config = dict(
    model='image classifier',
    dataset='telescope images of galaxies (Galaxy Zoo DECaLS)',
    train_examples=88335,
    image_size=24,
    crop_scale_min=1,
    horizontal_flip=True,
    translate=0.12,
    targets=['shape', 'roundness', 'edge-on disk', 'bar', 'spiral arms', 'spiral winding', 'merging'],
    num_classes=[3, 3, 2, 3, 2, 3, 4],
    arch='vit',
    norm='rmsnorm',
    norm_position='pre',
    hidden_act='geglu',
    mlp_ratio=2.67,
    head_dim=48,
    fused_qkv=False,
    bias='all',
    qk_norm=True,
    parallel_block=False,
    inner_norm=False,
    patch_size=[2, 2],
    layers=10,
    width=320,
    positions='learned',
    pooling='class_token',
    mixing='mixup',
    label_smoothing=0.2,
    loss='binary_cross_entropy',
    head_dropout=0.2,
    init='small_normal',
    residual_init='none',
    optimizer='soap',
    beta2=0.95,
    learning_rate=0.0019,
    beta1=0.9,
    shampoo_beta=0.95,
    eps=1e-08,
    precondition_frequency=25,
    max_precond_dim=1024,
    one_sided=False,
    adamw_lr_other_params=0.0011,
    max_steps=9100,
    batch_size=64,
    epochs=6.6,
    lr_schedule='cosine',
    final_lr_fraction=0.05,
    warmup_steps=180,
    weight_decay=0.07,
    adamw_weight_decay_other_params=0.05,
)
Rows from block 6 of a small image classifier, named by matrix and row number. Rows with one number belong to one neuron. Each number is 128 + 24 x the weight over its row's rms, rounded and kept within 0 to 255. All counts start at 0. Numbers have three digits each.
After each neuron's rows are labels from the 100 images, of 14976, where the neuron reaches its largest size: "strongest on" is what is common among them. Only what is clearly more common there than usual is listed. The data: telescope images of galaxies (Galaxy Zoo DECaLS).
# gate: MLP gate (model.blocks.6.mlp.gate.weight, 848x320), inputs 216-269
# fc1: MLP up (model.blocks.6.mlp.fc1.weight, 848x320), inputs 216-269
# fc2: MLP down (model.blocks.6.mlp.fc2.weight, 320x848, transposed), outputs 216-269

gate.765:118113099138091133150125129152152146147128132166121174123098127126107152160128122116138150123181132138146098094104105110105141118126114102152199142091133145126121
fc1.765:161110096096131148146161115132130127152098098108143148149135177119151120150116132123128158082168120113147128122122121131128138102153106088137140118129202123106116
fc2.765:120123116116133143116110110136154106101131106150109110098094118096120120144118165124139108149123131144135170119117146163122148131124139135136114177147119128155109
strongest on: edge-on disk: no; shape: featured or disk; spiral arms: yes

gate.668:121165109173140098140148142099116141149111119078120080124077133125127098164144120094113131091103135147148161096162171115183109143095084159104098175123118176162165
fc1.668:130147125182129124116136129100148148169129113057127097133082141127131096161142114079119129097112151151154155097168155091184116161103083147104108159122139161158164
fc2.668:140148139114138154122076200131116139166108158163156115095163145078113130125137139147136142152152102147139101133108102120126193117109144133128131125098139140123123
strongest on: shape: star or artifact

gate.759:112131128143118161112109188114139107108160136093108138129121162112177123107100121172097124072148137109156157121133139119140131123111087137087173095152134110079109
fc1.759:114135156136137134124098169123129129096166157123132134125138144125162121102068100164105142099142102102112167110120131128121135116104082144101148102165124107116128
fc2.759:122142107125128115179115106080111072170148119126143155117155104104081172164119074128182111110084158131109151125078075162163122167116146142122134137144127131139138
strongest on: merging: merger

gate.69:130161133090149093082142122121101093096108135176109126098091126103129160141108126116181130107162116083099149100142086131155150129159113123134096134118108146166154
fc1.69:139133137149155142145141091119098125118112117147138112145121141141120123121083163160108105129149081111119164121109101143113132132161144088128124154139117093137103
fc2.69:130119154162135156115117134158143143077131160141115114127114106130128150123123160137131149132147170144112143165117123120134101132131153133113117139109097173151091
strongest on: roundness: cigar-shaped; edge-on disk: yes

gate.434:129148124130130111141110158099096139139110096102156139121128117129110120078112166111115166118184125167131145117182134109136101130114179114134137120138090089134127
fc1.434:141140112147134154121109099087126110126088141134142136112135109117116124112119163118114092098128142132145113109086137130143111159140123123112176123089108148124151
fc2.434:154095152144122123151086087139088135112127133118102105130134146138160143175145118119106172124119149184111140153130143138070152170122102154123173094139116126132152
strongest on: edge-on disk: yes

gate.182:125150160119119142103095075143116146129127117127143092166154103161153118130139147140124164106109155134163146129156159158153176099185150129156130132101133131097157
fc1.182:119122156130137149140139146118117148140129107140135090120153119153151149112110085125135201181143156149104116141167158143121119167169134149169125098128154106103128
fc2.182:138106098110164106145103143139127168126131115098135135124143159148131157124122134152169174144157125149114078127084119115100168115105147153132155117126118089142180
strongest on: edge-on disk: yes; roundness: cigar-shaped

gate.687:128140119152096108097120099132137107110154130194155135154096146090090142150105129092135171166165124141175149059177114148101148170126119127131154121150154121147124
fc1.687:139141090088100149131157159097093127110145100143141076143072133127071102130133140084152137179154135104113124112134087127131152101101130133115117140145092126111100
fc2.687:142102150156084182111145102107097142090144180107169085151116134141162172122131104119110130145140177155138124138157139121152157143148105136126129153137137163124187
strongest on: edge-on disk: yes; roundness: cigar-shaped

gate.694:147130170105093113143104146116116102096133130092096112143124112139100117112104149090163161111099100125104135089109114152135124130121112156142203139133100136084078
fc1.694:103123088130153128151131157173105116098111100122161136129149142117100151122150191125184151125099074097080150094118138144141115139123139145123152106139095089101119
fc2.694:114117129110093105138134113131113136143144082098157167113146179116068127115136098122116101181086117165160137147158122121176113136145110122161133128121109133102109
strongest on: bar: no

gate.679:083148106061103133147121141150084124111155142127135147130154109113135141142122165148114095128116146137146131128116096139096126152138122130129114121154139182133147
fc1.679:074149125149123156132099148146149161113161119152155130127162172155165101121142164114129109121132115121143123152099126122071181151120114152122119143143137128179116
fc2.679:096151094137124144154147164107135138113117113111137156133089140078146088110156146109158150056122137147132127154126148151119108116094125138134109142154141147164121
strongest on: merging: merger

gate.256:079109124124136128125101115087088095132098126110133135188115114112136122134135165131105135111151125154073127118106151098137098102142105129125119077132168090110113
fc1.256:052138134106123146134108112090091115132122117111136125161115127119138086163121156141116158098145125158102151147105136108130117121135119158109107103151190061156098
fc2.256:135140075128143125121124132126151142159144138138139162115105146140110188143116119083110103171122112160155165115103142089115115139133137127124137129121124145124149
strongest on: roundness: in between

gate.422:127121122134135092137115116132104126108146139112122107100117128116151151131160134136127182134117153142119109119152131156133122161110076085132130140104106202111163
fc1.422:095110159131117160141112151124145081101125138079094111119183151152121113173154106144106144154165138129136106156147177116120111103129139130139143131087149108143119
fc2.422:120110150103136146087130164106100112130133122112101155159137079104146132068114138133125155181132138151133149095070141164138137125135183131145106114174126108136122
strongest on: shape: featured or disk; edge-on disk: yes

gate.298:114156128111153139172145118107112160080145114134078118112124112091130107140095115091140146102163120116100118119094143095095146144129098124167137167153141106125165
fc1.298:104142160091168131167123130134133137114183157139096126157112161143118140144108150100128115115166130145088096110113133103124142108139116119149125176153113113121160
fc2.298:117118097161132089108145127148153122139141124126104119138155145120130133100152118145122105155117116135150143138139171141161067121094134109160095115085164100163151
strongest on: edge-on disk: no; shape: featured or disk; spiral arms: yes

gate.313:103126124071110083111107126119144120153108110136107100130162119117181107093155100124164123107171158152109128113156138135110124147114132145135141116135141157076142
fc1.313:150129129091092068162127152168117120172164127136162135141119138110143122135124129171113123138128176115163148117139095162149126137110090133121137106132135096165139
fc2.313:099116123131142119113132127132144108169183175129171149144113137104100112141135158127141118130099076120117215120123105131164146132100098162129145139156165106116122
strongest on: shape: featured or disk; edge-on disk: yes; roundness: cigar-shaped

gate.447:121117135104156134149097113160170146138160112109142164141132130137107128136122132117167129104098090128139165096138110098164093176097069124131093128072123151129107
fc1.447:150110141147113136126106096133111114151164122129147120100078161131123085168146125140114116153120113139117131131130114160131125139117124138127143080160141130106142
fc2.447:130136133152142132109144193090084102142142159144133177117148146151144112181141154136090099126112124107118122104102080098154138138117096083121146102117170109120102
strongest on: bulge size: moderate

gate.23:094164115166140133133182153112125094126079162126093145116124072095108122167122159112141104142109108108105154122126122151075119111111138119142123133129115137107106
fc1.23:138121124107116118112097071129105150155181079135129150114122154119134149087137074132096120152118171160136109120136101104152130135127116138138126105128147149138155
fc2.23:139133143110125097114163119177153106145166127121090132135144136107138129117146152106098099148165161135140118105140106098160086131113144121137175126112098140124129
strongest on: roundness: in between

gate.174:124098132158073119123144083118087133107108131149108142171152106142136098146160098153096079131149139115128130153095141125135130150136149140118154113127172151129170
fc1.174:061094116132126134126134098128074133118115123164115115131118138129128115122174080156099048138142134131171125135086117134100112125138150132092163108159119100128128
fc2.174:118153177084123143119126164108123123095127141121195084110127112153120121115127157127157107093064149138130142130117114177145123113167117111059134141131151129155126
strongest on: edge-on disk: yes

gate.236:142142172134126137146102132166104126147115096114134095120121154142124116111133125133108117141138173125151119151164098133122101120138130099133153098139055131150139
fc1.236:151084131148113115120114079151133129132139101121132120120112144135137118087122120141136112140166149143146110176133105107098159139180109091128101124139104122148141
fc2.236:145116136080157117122117070135111134084164102094140115129090078170119124121086103128167121107114108163099137152114114171138095132110106142092110126165126107143123
strongest on: roundness: cigar-shaped

gate.749:167122121145110135126092109110095134131142130152114135139097101101109134117099098103159143149112072134124110186124103138132132158116129124148111139080135151141111
fc1.749:154108095148125141122132127134114144123138121151130150154088113085151159090100122115149130136108082138178159168146111089111107127115091153155116157109158130141114
fc2.749:088154152115134111130166156115146111102120151141167181137107117166113106082161180140142119167105163137096116072145089186127130131103099091139138131117102136078170
strongest on: roundness: round

gate.306:132106123156117138129114130112121117105194124168127101117105111088118117117135069151117138136186118151112150128144150126166094128131148089147109131144121165116170
fc1.306:138091156141145103143117161122126147155117124084065085129156124198194112175105139124099160128103131139148136128131094141119154144102092121106125163110105131127087
fc2.306:143107139134127116110151142089095121170159117116159125095118169088144076133140119138057109154137162142130092120123128139145098113145106126142131135107167134120178
strongest on: roundness: round

gate.532:132127067125102138104120129118093105198155102121135142114114112134145160099108157127097074089158114146134132110107130154130106080132105138146112122102105128084100
fc1.532:117097052105099119117131132114080109151155072128115138122125095135148149118109144116116100075127103166134132117116120169145111096118097137111132105118103174082102
fc2.532:114089141126132103101121131109190158147186120120143103092136129143141140143134106132142130120137115133113096161103114095082060139163100123155131157131148127145081
strongest on: shape: star or artifact

gate.688:144141149125140142125094142136120138135120144115127133142106111101114085104130136132111136114122134151126130142088166145095114130091108116087122088122092167127136
fc1.688:116167129139113172077127164129153166103148108135120094178167165144116137142163168135128167145169124145148126120114169167106096080124131131165096163100115136131151
fc2.688:162142148145172135118124070159159121078162119118147115177104170133113128157110146154095177146111166170077109116097139111148119115117135187122125126120118152168138
strongest on: edge-on disk: yes; roundness: cigar-shaped

gate.295:154127089108101101155138168153111156136083153123108112097093087131097080123157081104094133115168099150155153119139152119179114130085120098152122126108123133160161
fc1.295:071086079109118139083094113135099091119134089145130136137108140166148124088139137144111137123161149143129149113142121116143113153161140104097085130117097125132156
fc2.295:173147145140101163105083126139114181129119099103130120098094116135137097102127133151137104113142123188094123153141151090170135136116122122093110120135138121139142
strongest on: shape: featured or disk; edge-on disk: no; spiral arms: yes

gate.373:101065176099132120092119141099100149119125132136122146150141115177134101149102109155103116120146151128134112124119154184107139154143145129135152091105156128126122
fc1.373:125083111131121144102136132118114131147132143091122115111143114165111122163146139110142097118110133119135149134169184095103117171134142123116136116117151143168095
fc2.373:121089125093170109149125134148169139110145115113087099149141156149156107110118123092138108103121118144135115131172140162135108177153112126157105128108155163121107
strongest on: roundness: in between

gate.580:115157094133118086145124130152125119141141145155146135164107107102122101144124142097110091170096119151187156120159095130121099133112128118114113101112124135135102
fc1.580:144108132120133112142133120113151117141096099103125131141160096172110150122108156155123119110106099093099080111125099120106144154093167123128181124113148093115085
fc2.580:110120138131180142106107121125165117155110104138154146092144140172123153114122128119118109147106183128155088154148136151113110132109154111102114125096115104080109
strongest on: shape: featured or disk; edge-on disk: no; spiral arms: yes

gate.343:129168104157093135144181131138133141119136143103117143087147085182138105165126164182172118136163119147115088159111160099105133142095123152185134120132109127109141
fc1.343:128148059166096138095169167119114114135123120132117126129085173133170093135147140104154149095131199151133152147186153137100106126165140115145087143145139137138122
fc2.343:159114111115118137155146145129143161161111142118112147113101091111131162139139132169148103125140143139118096126096104139097112112174140170127188102130129151155115
strongest on: merging: merger

gate.331:096150143130119122122126118145145169156130142092162142144158099103105145113116149150165148163144148123102152111133136113146108090150100073113114113107105144155145
fc1.331:112138123109129132117158176093171103090153156095147154130138144136178118138121132088111105098078123142117139123157144133112077126138133123157165124096109109074133
fc2.331:146117119128082136116166109132118126120108183051148130148162128125116096117138167093115115113111110120085096138165125135146093090122133092093184149158135129099122
strongest on: bulge size: small

gate.761:111137080118111147116109154131112117108122154112099128179134132132158126138087134134108133165118092110116102101113126142111110106090137142110101134120120094105149
fc1.761:134164121125094136129122145177144120110125156163106075134159167184143140119121118087126133115137116138079160128155119101103159081141133158181116102111136146112100
fc2.761:134158161082128118149150174113151114107132141128124146081168125176144095164120193102169107112073117130135126129149163130164192131101110128127111115116126104075111
strongest on: spiral arms: yes; bar: no; bulge size: small

gate.128:126154091096144114105079120148125173135165111136140148137144089101118103082184128158172108190155124119164138135144143171122102121108173121117151125129136112135168
fc1.128:094129133140101157149157125117097069108102108148074137098122132141151101150108151122112147093123144143089115122112110159112165083095133134118118113157168124107098
fc2.128:180123129147105126118137092110116154154133103144060115118178110127124088073154150145099138126125136099126156133138154107100093140125087129110118127089141127097084
strongest on: shape: featured or disk; edge-on disk: no; spiral arms: yes

gate.96:121112159138130152160078091140135121112125083129138116115109113119112155124100135129119132134099170096103116119139146153141129151126117191117116092119145178149108
fc1.96:161142137142177128148177116086135095127136106140147078132168128102193128115139129119134176125168120133124171166126116108126120142157112093104145154090156157130155
fc2.96:149097175122161108137127138150110131116157092152106148120121095103151143134122095111098141134120145072122178129136119127127102135125131123085149141126053098088136
strongest on: edge-on disk: yes; roundness: cigar-shaped

gate.332:129130086107095103075075125120133132164147097123152124130118103079103169119141166118113146130132120116131152111129134120165150119118110141115156199149114099136176
fc1.332:154125117121138102156132129131139109125113128121096172107157137136093128122110119165151110105083113145115119159148126104109108171104137126121094166155135136143132
fc2.332:105159127117114101128145139110167171149108107164118122141140121142111093150113089129124112083133153106119134123146096164118106164144121145125097128140109106143120
strongest on: edge-on disk: no; shape: featured or disk; spiral arms: yes

gate.291:151159102118121133143134149105117087141115153121166114102103133126090104152088144179127134108111131130101143116149130157158123122140104118109133160128131103139107
fc1.291:148151151137099141106146184132112139074136147143099115125143097113107113145121144140154164095129155079176153107143135117091118223100149119118112140092127110137124
fc2.291:143122117111147128120170127132165128131158092140129125142078077153161100131115165103132181119147143139115141108108124141112141125103129089159118113112165136101169
strongest on: spiral arms: yes; edge-on disk: no; shape: featured or disk

gate.102:129117153102082119136138151200143120117154113125118119126134108122142119148130123097147127073115094192109158156100143090102115116128110089184102115111141111099133
fc1.102:128098131121124147158117167094123161129102154099113112115126145121121105145123140091115111165144114127145116122111096154155089120182148154164120111081125128143118
fc2.102:097108094155145120121086140107140126094123099132085122092135118146143135093104113110139150128131081109146176109163088166142133174059107130181132111121145144131095
strongest on: roundness: in between

gate.189:177122134125082145108158176114113103121091156125132146095159157144137141149124129089130143091126143137103132104136156139134077112074106108141134147136073125136103
fc1.189:143088148136116139119121105131148137150132098126122142105125118112098099127139107141111104141096137115128103181113099141141109145133134128092121145093128113117120
fc2.189:110117105127106142157122134167155139092127150093098107128110116099096147134143134103078132160149168177133100196125120108104127088097127068085113149126099135135126
strongest on: spiral arms: yes; bulge size: small; spiral winding: tight

gate.476:112158134155131093146121170125117195131093117113152145110126095158143082109106150129141142158138125102141170119115126065170072136091089149140135124118125116167121
fc1.476:155126147132136112136120103139167113109098152126139087109162136146101101094148120082135164054172171136127139141135138116132121110183156106100174116159116102098130
fc2.476:167158143180129125129100154082137138170148129123141133144109119173128114109125122141129158110153159112107142107112150115108124105090149138147169129143075068091090
strongest on: edge-on disk: no; bulge size: moderate

gate.187:130137123116137088073162154139141135116114111139113100095133155127119125104127108114137159135145159159132135138150140143129140091138111140120120156166133160105128
fc1.187:136140118116131116150127162139114144119088144137129110088141136117129124123158137137105142121130111149141118144122114109086110086146080143075150124099165162090119
fc2.187:084112121112147125156096113134088173161107107105109092162066127177169120127140129139150150113140074122138115146138171136135127143135105140144163111131101139105160
strongest on: spiral arms: no

gate.762:134087148083136149103160080129123140131146133115098136132146154103156169141122083165144118153158106104119093164125139161123164163108121114115127111141113170130125
fc1.762:147146081111137156094130174137118143154181142138126107064137126135123145121133153131142099122118079134116120117086111105080109122124132145121138098123108113100116
fc2.762:097115141109095108115152104139130079116159157126133157142140167109134101123141095137159150113097126134134139087147146126167114139132136112178105100115070117122132
strongest on: shape: featured or disk; edge-on disk: yes

gate.737:115215116125103173110128120105127120110105129120092148129126155100162140128096172180102150129115163114099114125138102147137130159120145139114154081184136136081126
fc1.737:099111142114130096155153150131124152108115070139182118141153114091144103106175161108144138133153115142150137116124168122119061111147100119159146099133120090129087
fc2.737:132138137106171149139130101150104117096106109145170181130093159126132107168100145106083108120098094075159185139090112124143114139154105116154101120161143130118084
strongest on: shape: featured or disk; edge-on disk: no; spiral arms: yes

gate.758:121131084122095131125128126150078134119117178147125101107095155118150138095110112122155133165137123133132123067157092133155115103096116121159142145164141139157123
fc1.758:143097133145137118123179120083101114147117117086173131094166193126161145081123128102132173124128101144108108109160133127158165115085119118083153145143112154123081
fc2.758:084112133085124128132073120148105128147155154137126111148145182120160147126196167136166117140135170120147125125142118142207152125110076110123144121136144138107114
strongest on: shape: star or artifact

gate.164:158146132106108138104096111119168120145068128136130091162114074146131156165140151141114087123152109158107153128144107127094166116170125173103122114124133130119112
fc1.164:151130122128131147112124113116166127132125069120136116123078100134139153142151147127123090147138136148116126118115116118098152124138121135091119108139130122111094
fc2.164:098105147140145120152177153164150129156132155086107096100116142129102135105123129149103148110123147132136135152136177116076080142153123128188161123181169114098151
strongest on: roundness: cigar-shaped

gate.220:116108130073143139170142149144125155122155172145137135130129127150083124145127131148123109111140121137121147122104122122132137148092135091102142186133087117132127
fc1.220:121082129098127152165148132138137155155086145140064146131144160132112122117130121133163136160109118139079137118079125080103131120088165124119177142143117129112133
fc2.220:125159114138117129148124132114116134156138134158158087128164171137113088135157139127145102153142092170098122143093182080137122129143121139154151167133132154138138
strongest on: bar: no

gate.722:117116132094168104127108072133136126082137122102131129110113160133123129166120108147181126158079102113140135160170113117140114088097093129131099140131132148127157
fc1.722:174120116137089122143138153113141118147127157152134105110168104126142101069169109090098129087188116131104143106092180117098154179150169128166149129126118110140145
fc2.722:155083151101164105146101075136131138103179101163105141122153134143167151103137122101103109154126126180138126167124125085113099115148130152126075111101181151103121
strongest on: bulge size: moderate

gate.266:158148151137096076118122166115109120170176134116123096080144131158138104135141148128094139132109144127127137163127123114161094140110158100145131079146052146138124
fc1.266:098155121158125084145104182112154100154067172132148080120137121104134125113103121099135097142148105153126148085141114118110102110141112149153074138094138116193125
fc2.266:088139110119129121121109128153159107165115144142155162100158116098122143160132149132123112096144160105131146143120113114101113173093119127155154077114135124095095
strongest on: shape: star or artifact; bar: no

gate.6:161147114155104141114154133132132131180119129126135128150118116124152147153113120138127114126161138099146144124188116164100105147152154155103094147108090114096116
fc1.6:082139130125149087168152122121103116162123104138155193135106114072152181112090110133130144158135137145123128107120133108157151098142134134130108129130115107128116
fc2.6:121111108087133121087137124129129099139125104082078164129108105127110082114110158070131140150088135119141103106134127112096165105083179121147108121128146143128135
strongest on: shape: featured or disk; edge-on disk: no; spiral arms: yes